From a checkpoint of a small image classifier: arch caformer.
Rows from block 4 of a small image classifier, named by matrix and row number. Rows with one number belong to one neuron. Each number is 128 + 32 x the weight over its row's rms, rounded and kept within 0 to 255. All counts start at 0. Numbers have three digits each. After the name is the row's rms in percent of the matrix's.
After each neuron's rows are labels from the 100 images, of 14848, where the neuron reaches its highest value: "patch colour" is the nearest of a few named colours to the mean colour under the peak; "responds to" is what is common among them. Only what is clearly more common there than usual is listed. The data: photos of plants, animals and fungi (iNaturalist). In brackets: how many of the 100.
# fc1: MLP up (model.blocks.4.mlp.fc1.weight, 384x128), inputs 0-127
# fc2: MLP down (model.blocks.4.mlp.fc2.weight, 128x384, transposed), outputs 0-127

fc1.197 099:100096147156152166088140174157124183149208128144078122078176090123133106115114071090130092113129193197136091132093094145123149114155087046105162124094121074173133092148105152147107105120085147148178119128200124134126062133138095129103139221135121113123133117117127143160087144134146177155152151106136066143171118145137166101153132201077125108119167151109103159140145096104082118114140
fc2.197 118:127093135099138095169155120140113119161093135069176132090123104114146124169127103072097111141204098165122170137101146098165152084169149071127180110128111079130167118104146130047108093137163154173112131152175132110149117149109171141075133141133095143120255129166097174119125142135148122187153094152149127193131093081131114116165150140137106126099109103092104089084132130101125079128121
patch colour: pink (55)
responds to: phylum Arthropoda (65)

fc1.349 103:113102129110140125134073152141152124150121103181138102142139153151093125151135140143132133112096114144161119150123148104143115139119063129061149134082129134087076139136152127101138138060050142077151129156105137150108089112034075164119139118089138096096047114147151121092156185086098118067143177091078131114105108170107210155146094101147087150100104176149123176149096067155198145125130
fc2.349 128:074195170110090049111100093148157160118081131127146100160145137141066084074127126148095140109078117098122136145129107093120101079135112142105142155104146196159110140117147175116147168151087164104132086098119167148188108154128095196126090125170063129161120160164100133058144170112153165113158094138156090110130156095168161195161070095149128123169126128142109123143109131080198120122157
patch colour: brown (64)
responds to: class Aves (91); order Passeriformes (81)

fc1.17 103:168082137140140140056138097155129154151150063125104178153161069172154146152132114130156148086171112120128104183143059093152097173122088135126101128120111070149171107092106101089134089120117224078130128131147124125090130151158157111147154140109092120095101140178182066156141155137158128117160162095218156127056119107109120136122147143072180138125115124089113173198098106130147107137124
fc2.17 104:105154122146081104074107094092182160046131136115187143147183126181129115126164087096090123098124119135132140137084115065145121081097107116095142074097163121158122095151123172138151121104074172141150079091076171150161107147131097151089137145115154120113130121190097195085137180141177222138140093085109126118146145116112203152157174137110103141140163114131126192148099151101113128094127
patch colour: cyan (37); white (29)
responds to: kingdom Plantae (51); phylum Tracheophyta (51); class Magnoliopsida (28)

fc1.42 103:144182155093141099163057125114122121142153118182106102101141079167086114124128153174144136089121120123156127128104065123174089128206104156158087134081161159102121174153140115120099183161094171134145139151134126081147111107060056150150182139061133122131060143180145073080137161167082091157146193102168108096117146137104164157141128121104117127124115182106145123119098066103168151126137
fc2.42 140:097180146120082114145073114122122169093115094133134131109166070121095105087125154151169122117086131118160130181180101072164065080133167156099131109162164186117141145120146170111133153116074178109164102167132165154187117175137090156140152127123060143163141159195118136073118159092146125111162121094174109128088132069132121147189080091104109153110105164141096087118095097075179140116174
patch colour: brown (72)
responds to: class Aves (95); order Passeriformes (93); family: Icteridae (27); family: Parulidae (27)

fc1.14 083:124124129096146147110086109175190130145136108150104157104116095142171175121101086103121164092117169225112001099148090110178135121202149105054121118114096130182167109070116107173097099059137130123134121138170132136116140140101095138079155136142111128157162161146120130098137107112105119169168145107123117142186129113156116140062063110139126145072152149111093138139155174131113144154150
fc2.14 082:152142145185135056057114098142062176147172099171134135156150129136173138152113141137144169187119148155115096114136107117115079166139159206102114167138133148183038104110128114145110162117080142060128158138173126146113174114143125100158155180147096101121084130100096048123105111144129103125162164121147128065188108108099099171119106070112166087143090139134104120155184099138140110126136
patch colour: black (26)
responds to: class Aves (86); order Passeriformes (50)

fc1.50 082:172115152142124081106093095146109145106123105110103114126148093118123125107126129155138148039080183196083126139139097144134118120163151111130102145037123106134127125077088096160112162130156180114111092112206124176107167144102134125112122110108195139127072140121174063021133153116109125096111170114192108151134171141110082188089097140151139100185131103159116141123095151102157118106087
fc2.50 095:101069138084129046186143158165085087147098106088122148136077123118169098123116110048092158150105042126126162129125155118168130102126174141194150117148098117098148179140154146146159113120129092162154203196070131137073151150119164128137117140106064113110161119156167136146119123099145120130072177162120164123112059114156107139131135147141112088129079128162162088116108101133137125171181
patch colour: white (29)
responds to: class Aves (94); phylum Chordata (94); order Accipitriformes (26)

fc1.207 110:093135119163107130115158118157207093126094108177152105130186116135067142196103151147161125100149147108126126099143138085102089089104152144164145175095141108095104187063125148156121133144093167101149088091147118147175116148131092126147202147129153172168079160171209113076139142163188078143149105173145077105084185094105119108161142112125130176132136093079084121100149165126092132139129
fc2.207 127:041141129103210062140183095133121106143094158121124098167105170141061129117141101133119087135116089106128140131118163118101196113079096124177137126112123110144116124179134087126130119183168096129071093119119127035181115098145181124107095124170159119125113094120145158114110161142136110156122109185113158128180150107170182117130178102091166089124177086140137149142156154175117105124053
patch colour: orange (34)
responds to: phylum Arthropoda (71); class Insecta (69); order Lepidoptera (33)

fc1.152 084:162132142126139078060112102135125150135166096117097094145105115149132155139111112144148139075116135210072122096083086127153175136198147123110115110073164066129107156060078149142144142169105180139108078110137120155107132135118107132127101155115133202125086153159165087083111083145099168148154176097135100157144137160152110214030112138149124109133105129135118161122069166114158084119163
fc2.152 092:106082146072116053171130166149100087163093128108124147126033090099135082134108094047082166148108069129113184137136149134178129092102175135181148131163102132104147171137148125134169143141104106147151190164074130125102141151094166104135131131093069136123183115156156136136115125103153103137085164176119153141110076109143125150149146146143091079111095132134196075100104122135131116162201
patch colour: white (61); cyan (29)
responds to: class Aves (92); phylum Chordata (92)

fc1.308 091:164131134105131086086106149135114146149130132055072133112114078169163130117144153166164129065105146132098149147088101099169173199198138046089136143076150156139172117067101141161133131158147146142078109127122114194076102108128102142151093135130191123188105190147163059130152126137105137116124145148151125117091166187156121141080115178122139122171104131128132152142172165084164126073128
fc2.308 102:088074163055140038175140185169124093143105110114140158127068145125149065133115078072096154145103076147131187108081149121152134086137168137189140138137092109101132170143165144131190134154096096155133210194073115124085121137112149140109140159133047103127175114123157128144124116134147121140073147168130147122117076097165118137134148168147094073141110144146160104101119107122122104160145
patch colour: white (28)
responds to: class Aves (98); phylum Chordata (98); order Accipitriformes (26)

fc1.105 098:115136110139182109102118135126142174143123080173131131134156050110073136136110172187136111050067132133140142166140101129166105148175144159113143161152146134178113159150092130158118102120126169148127083129126179156142131157140113143090149121072098135110113185144139167120075154133070082120161120110202113078139075089131083144145088055086132139124128113166069121117159107085210092134179
fc2.105 109:074145165113174046137103113110084117171153139146117094176145156099136111104136102081108085170098160118198120095154140089141167056150150165101149064151111139119161137129119123142134152160095142101116144168151163056189145084105133121148141174092115093139089120179130119064118151159149113185132116069151154179157114114101170175184173077113130103097159136107160067121158146118159133110115
patch colour: yellow (43); orange (40)
responds to: phylum Arthropoda (63); class Insecta (62)

fc1.52 096:080119108132129140094121182067149149101166148128106151089107127112187160118179116078171097069140129156159128117149100139142120176152172116109189113119129124088169155030130152141073125145093163165164121117106090165155133100142082115097070097094120142111167129112096119178127160096164176098120115042119135143167169097068151123121134176143118174110111112138097100163082185094110173127165
fc2.52 105:149052102136126129115092154095138104108105149092164120167158105115172146181120113127071148114169135127177083118091170088135147137167093117116172100140079130145115153098173096095136122089136153115158148067130141161110137155096111115129095117096108134079213144119140112139169132143103177103182095095131168086105079207142145174103209123161073175123132151073098108152185123095116119189151
patch colour: brown (58); black (27)
responds to: phylum Arthropoda (77)

fc1.330 088:195145159123098089040109109151095160143177108122119122105119088143076134145174107177153201065103138167088161117082115130141098097172057128150188116119162135140182137089105163163134158126112163122127073065196098117129136117117089162171152126096176111117123151186167099082101117134078116095145195104173095121135172173146096144122116139144143109133102090113125143116124179145157121129129
fc2.330 099:100085123110119066160137147179079105181112122090116163140047114120176118121120151055088158144102041111113184119113147130171115099108161144159119114160099130117132157154143144144155109131130110128155180186049127126076157139133163135138118130119055114093134104157165144149111138099160129118060170164116159100124064112137141127138149145129108078132076109177214094128116113150128124184175
patch colour: white (39); cyan (30)
responds to: class Aves (89)

fc1.378 105:156108141133170137071101164120141171149119107120110103099158044140120162132131090174094101080188113167131094142108091149164180089145114080138123154141104091167104135093107111126094115140132130088162086134158069151139076140132123062116188145125121126081105160172194104139044123146142193132171091134156124135124122132172161142165176088081132171079148131144169136163137095118092061136166
fc2.378 126:069113158122200121168139136148116120166074152146110066128120125100108084134115108107112083153146121086111182125149151137067139142089113105212168125179137137127204139157133095118072103183164073155127107130145100062150161071170198164177112090144108146141156096117124154102109102152177091153123120162114125156149120096158169116151144118144157081083166055120146121103142128145147073135104
patch colour: black (25)
responds to: phylum Arthropoda (60); class Insecta (59)

fc1.297 103:159142109093187166102047086165116151143168145096114134091140079134112174135123102121124121125124156146099056172125123083214136131165167052065148166129131132159108169069117104111027120163164137115131143136173112127110085148105136123112155117105129112160114138138141127103091161145098107151195182117199115161146136150190159163111090128091148164108149145132093087087139132113158089117131
fc2.297 121:143115184139153118091082086135097208156167114193105094088178062176101122119108114183140106127116112156066089158136096129175097134134153110093110108114149124201120129166115102155095146127149129102136094152145148078158120140122151124173159171153107102142095133153087143128084126101143092165160143109191088130184169059131148128123123097059169147048163088147150136183136135139099092133102
patch colour: black (40)
responds to: class Aves (93); phylum Chordata (93)

fc1.275 084:127180115126107145064082141091216129115125073186136116134180130188071140096179072109113103106087173139164103146138122126086091141151135100099185091085135138115127149149126124138107147109100201102156097085096115201140074130107084163113100150136145131097115117158136159123124121110140142100159103063136169073125152171142164155121124165117196119149124134170084184172106138126125138095188
fc2.275 071:133166132110063165137088099192129179141135184126103158154141057129085127081091126140128144139080149080116077178136141127143079088157064072091165151139125137148084116137170104117135128099139105214188103121144154164149132131085114156141090118127153216178144141144110141107130100143115098137144150130098060128128130130194176136144118146114097087106195157120110102071120102093138144128182
patch colour: brown (63)
responds to: phylum Arthropoda (61); class Insecta (59); order Coleoptera (36); family: Coccinellidae (30)

fc1.180 100:155107136178100145144161125161132141143156105126067175133174108158123117097166129118166110087086138187091087103032090105108128155185128099075108156032113134111116095106145150118108124134111160146123108165128141144040106119107131195091074096108162119127131153142142125101173099147121109139110170159171113169146208107134092142062092186143168123175153117098115125135115176137146157114120
fc2.180 097:093053128105163082183171168143075096160078119090111110144086121121156124135123113099102101137095045138129180130121161082159157090103140145157203125147095113097150160132148096151160120122126077164109165151131127070101165126132185133194112133119057108096166094118175125141110073119114112125099178163128169123107081136186111146156155114099154069139112124164212098129154141158147116149123
patch colour: pink (33)
responds to: class Aves (97); phylum Chordata (97)

fc1.328 109:116152124152223120091140141191141145117103081106160099110139061124064125161125117146160121097121140158094145133139085103144097148154112090155117156145106106196155165136096142161120131168080194096137075065194098192131093182124132104137204137107120133118107188162170128090095144159156088148153122109188101139095165075141120136158141099092173150136157128160087109131140131074143127113156
fc2.328 124:048131122142209045126125093141099136177153143131106093187132136115114152127143097076109077126078148124192125101152147095101192120128100146129131122134101105150103116191114108144099105174147124100116074123156120039190151103136168116102127145121137111093089113143155126115100186157137101162134126092113150139174119129154193155128173088084178094088167100154132121147210167144147130144114
patch colour: orange (44)
responds to: phylum Arthropoda (82); class Insecta (80); order Lepidoptera (33)

fc1.112 095:158086177103099110124112093119123097137150155167118129047121122158117119161130143122151104044103136155132103084071109155137168198144098160126084093023125125078131175111133146179086133140160128114099173102181097102090157095077122155157177119136126085178097179105101072126130099164102122157144133102158122142140144133120095128102112146144121141121209136055121189154134136122119163115089
fc2.112 103:162134183148130092105131100131053164170116140160143118085155126163129195107129125180154139146196118151122118125121128117122132101087177143157097095105160134194140073101113118088129130167151101093121150144115122085097160154127142057128210099150122083172102120118084082125149118146151125170135125127168137069161145105112065151132155136122064120088137083061186137204115160138080118126077
patch colour: brown (71)
responds to: class Insecta (78); phylum Arthropoda (78); order Lepidoptera (72); family: Nymphalidae (48)

fc1.58 095:135116163138075102136110151130143145183133113124076109125116120104101103110147112136157161063063110148115122151098031159168114150153127108109149138082134110187125082056093134163140105155159151139124070119119102141099121127081070182099105145110200157113069140104173103127099135095102109138164214132179061128127139162128117158078074179146162143135130131103095172137096154105135081108104
fc2.58 113:107069143091145039170136165171099101167097097098116147147066124091150086141121102068095151136088055122127214111113148118151150100131154141210147145148101101112141173140144139128168121143111102150146188165077115121090146138120159135148122125109060116089167103142181131133106119119136135133073175183134167116104071120182106149127136144149105069147077131166181111101122098143144114153165
patch colour: white (50)
responds to: class Aves (97); phylum Chordata (97)

fc1.76 096:204160131100087179114144117224130130121160123119110107145121112112127138135138094135126191066102158173106136115054084179150129137200161040111171134122161142128134104059131131131159178128100154150106064103131117182136117134089143141101151127109149155090092190133180100104111148145086116124140156143150064135138163160145061147111089187109132097147108098131080106134103145110150103124119
fc2.76 108:112072145100129070151130157156092097183087126109117140122028122116161107123124118069085151145111062115108204113108141133161134111103160151196154119148103133108144174134134135134158111152128104134139188166071105111066158127093172127135109120118057127100157104152166131141122120100145126129083183204120173116116075122151135132118148169143108086125061125142229093125108119142132117165144
patch colour: white (51)
responds to: class Aves (98); phylum Chordata (98); order Accipitriformes (30)