Weights of a small image classifier.
Model: arch caformer, norm layernorm, activation gelu_tanh, patch size [2, 2], depths [4, 4, 4], widths [64, 128, 256].
Training: adamw at rate 0.0021, held-out accuracy 48%.
Rows from block 5 of a small image classifier, named by matrix and row number. Rows with one number belong to one neuron. Each number is 500 + 25 x the weight over its row's rms, rounded and kept within 0 to 999. All counts start at 0. Numbers have three digits each. After the name is the row's rms in percent of the matrix's.
Before each neuron's rows are labels from the 100 images, of 14848, where the neuron reaches its highest value: "colour at peak" is the nearest of a few named colours to the mean colour under the peak; "strongest on" is what is common among them. Only what is clearly more common there than usual is listed. The data: photos of plants, animals and fungi (iNaturalist).
# fc1: MLP up (model.blocks.5.mlp.fc1.weight, 384x128), inputs 0-127
# fc2: MLP down (model.blocks.5.mlp.fc2.weight, 128x384, transposed), outputs 0-127

colour at peak: brown
strongest on: order Passeriformes
fc1.119 097:492511505500502488495457482495519495493517460464520502487511465495502487505533490520530488463480467501519500507537494474532462463500497514493508479504541486500506545460502493472476510515458497508514497503454523520501486543536464484471507463465487531503500525555500501508527481495519529478484466486547509459486504478517475489557470512501442531505464540517493456480446458460505517514545
fc2.119 108:528470520495495484497461489485526522484489496484506488493531465508489476498514463543482473483509501507520484543505504476538494473554492511477541467495507520522529544461521488486551512489472542458516492487499510517508501470487459514512494513473480505483508518548505484441510509471496523515551486458534537488464491477502495577499517469488489531473475500516500505547476463472542478482493

colour at peak: white; pink
strongest on: class Insecta; phylum Arthropoda; order Lepidoptera; family: Pieridae
fc1.365 100:516471483520472510510511490533516481472541433529497495474544493507530507489495478515510508493494485533433465492519496534478482534469477477489506514465494475531524492521468533536488516490504500517524510522493513506478529508528455518531533515502500554519446498491467502452471461502493502488531495515494498495529547535507452482520499474536489505529535510474455562483514510520516513492510
fc2.365 106:498506520475497470484465541503518515464513499525550501496527515536529488490483477530530541464499495545506478505474474484495455483531520511483472496455492514501473475495531541527514523477456549470539508501499512540495458534491462524473523543476448486512496536503470472532532531507497489487500493437530495501522515500495470475510496500504498531487503539506460517490470491455485529483500

colour at peak: white; pink
strongest on: phylum Arthropoda; class Insecta; order Lepidoptera
fc1.230 090:511493458506483470454524509515538565522496510533511478500561468469464512512489470503541531490492525538470487478487480513486479528476465471491506521524535502497483489501482505533509548524482509515508488452486508524488513512487519490500538539494546513528544516517479519480492506528493463500487515495448433507506528488533501498540560521494524490460517483476478501535507524499477485500510
fc2.230 094:478506496504521482494471518488519510493481552486513462477493472514500500496518530498457485498522500494543535500503505476508500507523521509482551489553481530507456522477536446457408502526482510476519481454484478509510477492469522535516505498513493524517458506560489520479497508485510524497527480443504497502502479508511537520526534482460511521488485436493530457511495510476499482517502

colour at peak: white
strongest on: phylum Tracheophyta; kingdom Plantae
fc1.72 099:497491484501456496435515489514515555515519469501483500488552439491541525520464467486535494486523509510480462518490486468548504491487462493498477501511479457521465482486493501525513466469471553470543496468494457532494512507515487472514546502527494483487437513528523508543495500519560510494485534495501483482455521515496503489476539508476519510487524494495499515522506478509471506512511
fc2.72 097:533533499529459520485490482493518528504476516531497497493493458506513575462524532510488505479500478482523501497483457504534482479493511515471481452477538494527473473479455522503507502480525518462521481487435496534493517525534457462512529483517506538494445509516534478498491520505529554499496472491496505457491477489487531487524550516493489507471479493520529503530465493489489541529515

colour at peak: pink
strongest on: order Lepidoptera
fc1.32 102:468513533446533470488493515492524533499509496541533489488569473507471484464513471450530536502468516521504486501530492534484478538516511525462472485510475513510495504503516514501509493514467516496524495518493515531523500529512485488540505544480494488555540501512482480502469504504530506512500501483502498537517517490503507479520495509449533489501524518521427547476463506476443505451532
fc2.32 124:467516520497474516513483527516507455539514554516506507494444521510512501497496537472466493494494509465522501491484477505515477498521534524469514479497474567445503513468514528480454501514464556431514501481493496496493499486466487509476488487524440524513507501497499467528581495499508505504478484457512514509514490527491509515473489537525460531492460513497511454494505501473518512506508

colour at peak: brown
strongest on: phylum Arthropoda; class Insecta; order Coleoptera
fc1.125 109:523518530477479518425474489524525534511527529499494507446484493497485518467509488530507511502511482519493488513528487499517474491487531535483534474496526515522515485443517479490494553500459557469519510494473474536525519494529460475478470502482493470517508514541496428499496452497539490500514486500525529473488503481448497540466499519514486508511478496455501494491464481487523462496523
fc2.125 127:513475505520494496475498508500440532542516484474469485566514496461517517523422513472466472546513548473505495497524522480525508488517504479472518505520451476524498495482488459522482487519505519487517511489529493511483510515488532479540491503499520518505507496520496469506481508528521482552496526490495476506492465530519509553496498477468525479504484449482523441527547506534488459511521

colour at peak: white
strongest on: kingdom Plantae; phylum Tracheophyta; class Magnoliopsida
fc1.66 100:542476483538453503431478506496501529512517497480482517499522459501494540513496468513507525488515493479471500490522462481482479476473472499481469489458475487511467472489483521500524495495475529464532504465482483537483513464546502472485539475502488492485446493550505480546447501508573494517486516492509487480460510520471484509499527495488528512503516485492509499551514462509468487544479
fc2.66 107:534506517540462506480494489527517517495484507527512518464502473562526557481514540492491515471504439506495494500464455487531493479477496505482468443451524513491491479498461529501529482487522535475497485485446503527473526508541484487490508490524493498499455510520517486503494511503538545478482500499509514445481486466461533493502556531493507516489489480513538535536469499516496511523478

colour at peak: white
strongest on: order Lepidoptera
fc1.266 089:532454526497515494484507545511504537527507489522488499513512455496526494495522517493502494440471522525491505484477434496533495505529470478488516516474551472467501488451495520532534488508503525486513451478525486525477445487487474544495492488468542530521473528510482477489511504515482521511508518479527483500472591496505473516448493524477517506489506521490492524525500540463517494507504
fc2.266 090:481464539448500455533491545522507465517468474485512503521439505498524437513478500446463545507480458502484544488478507494532497475502516499565531522522465502485510539491527503501545512497462496516524535545470499504468496514493516503501498498501442499470517513513531493513495516500503485493480530514525516498473465495530479509499470522524478472509443528514502498493486485513510470487505

colour at peak: brown
strongest on: phylum Arthropoda; class Insecta; order Coleoptera; family: Coccinellidae
fc1.24 104:523515519491478485474454532514540529500524494535499458494539505501485513474483476507521499445493530539535493485487475497506498498528488502500545485480481500480523549421506485534489528512425531498489455488465503553495493478465433520492487513481501533484487477505510487499525510492506498519492490437527492490496520465505502520494516503475502497486534514498480495547498461477518500468529
fc2.24 102:502509499483459487519464503481520525479474506481494493547517470516488517536521523491475509485471529466518507511498502457543464450513477497476506494527498506505479532460517525470503521474448539490547479463483570528506471551443490501499502518476501547495488522546500499467531541496486498473530496469508486506491489511494533500545490485504465508476484521484509460495478480471523508503547

colour at peak: brown
strongest on: phylum Arthropoda; class Insecta
fc1.374 090:483494499514488520472503527495492529490494487553448458534517491486466554484480498516530481492499530488472480490477472510520507461517508504473492488458546471470498503464455493533513499497510527508522446458516485489526503515456441500486489534476513541488460478508543485510526535504473459497507519477509485488512566488506499514538520537471485510475521479478511482508479534471503534495533
fc2.374 119:424524438488482478540519475481499463492493524489514515557493542502479486515512544521542497514458510473542519495503511500478510477509534485496441506511520543450479500528537502495482501477492490508486485511535531527518468515490509507493506511494528515535485504455500512525541512504486483465456472493472486506512496522475470446524467500487493494518495506500493474478520552481484541513536

colour at peak: brown
strongest on: order Passeriformes
fc1.241 102:521511506501503519510449501502459498480519477494507477468488437510549514428511499471497522519516469520480485506522498530567480516513517475466510481462522482524517493475492514507487478484535500498478469493508515496554464552548493478511479531458513517518493509465485472527495475476489520501510480479503510498509490499516455457476486474506520497490470552557505517512456473467496525522493
fc2.241 113:535493532470546476500493524524511539524538470497489506471523465490506506514477510502517516444467462519472477521509474499515489514533479476528459506471546497500458514501520480521489525495547519555516500512477480539511497523526496486505510509488531502529509512484535433510465474497482492495486505509516485476503521449492463474475527523473498499484570507540477542481454459484511501491510

colour at peak: brown; black
strongest on: class Insecta; phylum Arthropoda
fc1.174 099:528500530495499495527531505463503522507506474479481475497553495456490528525531553525504483442482495479523497513483495477536519497501512522479496497487529523489542519465518495494502521504484494509505490501503530452548493562502482501487545491531497542525494506465524444447528504467475505478494505498536530454485511476537488493544540550480487530485492514497511505484474506439483514480505
fc2.174 100:467496470549464516485494512550473495511580509524461513497512525498480523504499474497493525523492510517443433486512539528477548435503462490479516501488452492516525492481490477509536486469476537511497514495559501500487520490529485474502522533491472490484526474500510489526439495504504480511486533498455500511525496529477495532500484501508507508534498497502510495543548493513507509489519

colour at peak: brown
strongest on: class Insecta; phylum Arthropoda; order Coleoptera; family: Coccinellidae
fc1.323 102:495514507490505482515485474544545491469499484536511482514513510557470487476527480491527546470493492552492477498460507449489491495502493521450549512476509560496486565457526497481479523474462559472491495499473501531541500509459481547482496500516503491511472509559476494463495511498512483449514505470469480495500517509531498488503472467504484499518494502498487522523465505494513511471484
fc2.323 115:514523511507499426500489518545495569504471496503522472502519490483458481490500498527488502465483453494459509511482483486497493435501471480541516551500521486533484506489479491505534510525520519499487449466486504512531510524537492484537512520485491510517511533499530506469488508526485480508504509518565454447492518448530482514548479488501501470514530480530487503512494473484532471504496

colour at peak: brown
strongest on: order Passeriformes
fc1.18 096:554497505540513515522475502462531530481520475520499501445513437530506529456471502516513512472490481490494454515510476498533447496507489502489512502483550510485479524480494545508488483467467528497543471509502516564528511518507450491502505502449487528501487528529508486500499460491497510450535497468495524483458502484481510520499523499491506520485529536511460485544474465493516522507530
fc2.18 070:501539452481500550558479505456523499514526507509458550490527459481447518516523500537524494516497535486518493555543500500508484506546527484459508463527500476489501484494513503449509517461458467525501504505506535519525498499472485488491498541465527528493520506507514565477475482477485515494515486468478505513508477487462484502503492487477503528503494549544497461501491481469484518491514

colour at peak: brown
strongest on: class Insecta; phylum Arthropoda; order Lepidoptera; family: Nymphalidae
fc1.159 101:524470514507508490469508534498523484494499503553487500479529501524498503497520478530514495472519492552504469460439442515471545507518490506518481485414535513484530499444512511500503521501496518485481531481480485498493534509484502484484525503495488501556478507476472464500523451538499497492508518477502536504498541478463467501453519541506494491515529523503496545531488516476478538487473
fc2.159 115:526477528540503519474505497522487559489505474544499511446519523545502541495520471557553514474495470541467437502483471506484494502483501521494448487446542490528520479514465512518525507470498518478505503516486477481480539498518490486499538516485472463524476478489480485499476460492490498491501510505513505474536542466480484483480516514488490510501532523516494543550469513497497521486466

colour at peak: brown
strongest on: phylum Arthropoda; class Insecta; order Lepidoptera; family: Nymphalidae
fc1.121 093:500512474549501532444499561466535489488505469503480486501498482481506490507479518490498472500505485507549486476509516475518529483493513470509538505511487477479509541468535522552486493496446504463475490480539499536510444524520494460476515514505513487483419509502532488539485494507502516511498450507514493525461484498510468465507495450505508564470486521524513494500501477498486517508539
fc2.121 100:471524508483549435495529495499504449530503525500508475501512534459488489483506518473528478527482472511541511500513501476462543490496557514525453501511508487455502492504519478516467523516504475506450523531541513471547475501511533488460511500479543486540451466489546500510494515510540479523470467488484516532530506484457502464516503484486511495480516492495524490486540537509508491521502

colour at peak: white; pink
strongest on: phylum Arthropoda; class Insecta; order Lepidoptera; family: Pieridae
fc1.206 102:480470495528525512504504497505508533435524482480497500470540447526522519457497456485564474492461467531478470500510506466523480488499487488507501483483497453550525488494509481524495455468489509494538472514478505512557520507555461538499478526487478492519458505496498517525472463504508525500500498508495465475498529473512494497515526491505555469478526507545469541492491493498474486486495
fc2.206 096:486493512485494477522513516477496489496455500522498497512466545482514488464529495490528472500476522486511555454501454523468511485503538551512488502490531515453548500507478559517500496532522516524506515549470491499506497464497467540491470518513433487497532468467492480518538503515509524522482504496531524495505513463498478496495470521561443479489486517500499480454517527474502530483489

colour at peak: white; pink
strongest on: class Insecta; phylum Arthropoda; order Lepidoptera; family: Pieridae
fc1.180 101:527484496535502504522477510526492502481494441499475509481509502510503493475526501508540527479496472502467472457494497487473458502463499457506517531498506474501513494496479529544475522490532510497509481502457483573457519499541497503521505507498514541528467547451516481537502442498490503470512508538501450484485518487537454454497487488519502495524508568515471519499500526506514543491520
fc2.180 124:491492490481507489480502534485545519429511477531559515476550527519501464489502452534518526459495487546483479491492483504474484485496517499532470514475505478503482469525514542551556517492482515512514510527479498517513465505507474521456500545471476457524514520475452511501495488496503511480496496480517476511520542484490462471493513487525516504512547537505448543496486507484485511477489

colour at peak: white
strongest on: class Aves; phylum Chordata; order Accipitriformes; family: Accipitridae
fc1.115 091:566501510496477491474484538511506527529515467518477466519477471524478500514499491480523562411489529522483495495504444520508498531565493482512530509486538483516514497477482507525507503509498538510451479489496471492507471474504459517497505492474534519492456516538535461477492492469482507533524530496534475506475525505494481525483512527525525496516513509500533528549497488483515523471503
fc2.115 115:487477518468484432517500515545480490565470483485500521517437483468504457517491498457465530511473466499475571494491503489530492464496520504562500515533493493495504527504513511510536508534483498514522530518470498495470505511461517497497512494488471495491509492522529502505496521505507483507456561542522507496486474484518485525508479515502465463502462507502563467497485485513510479514540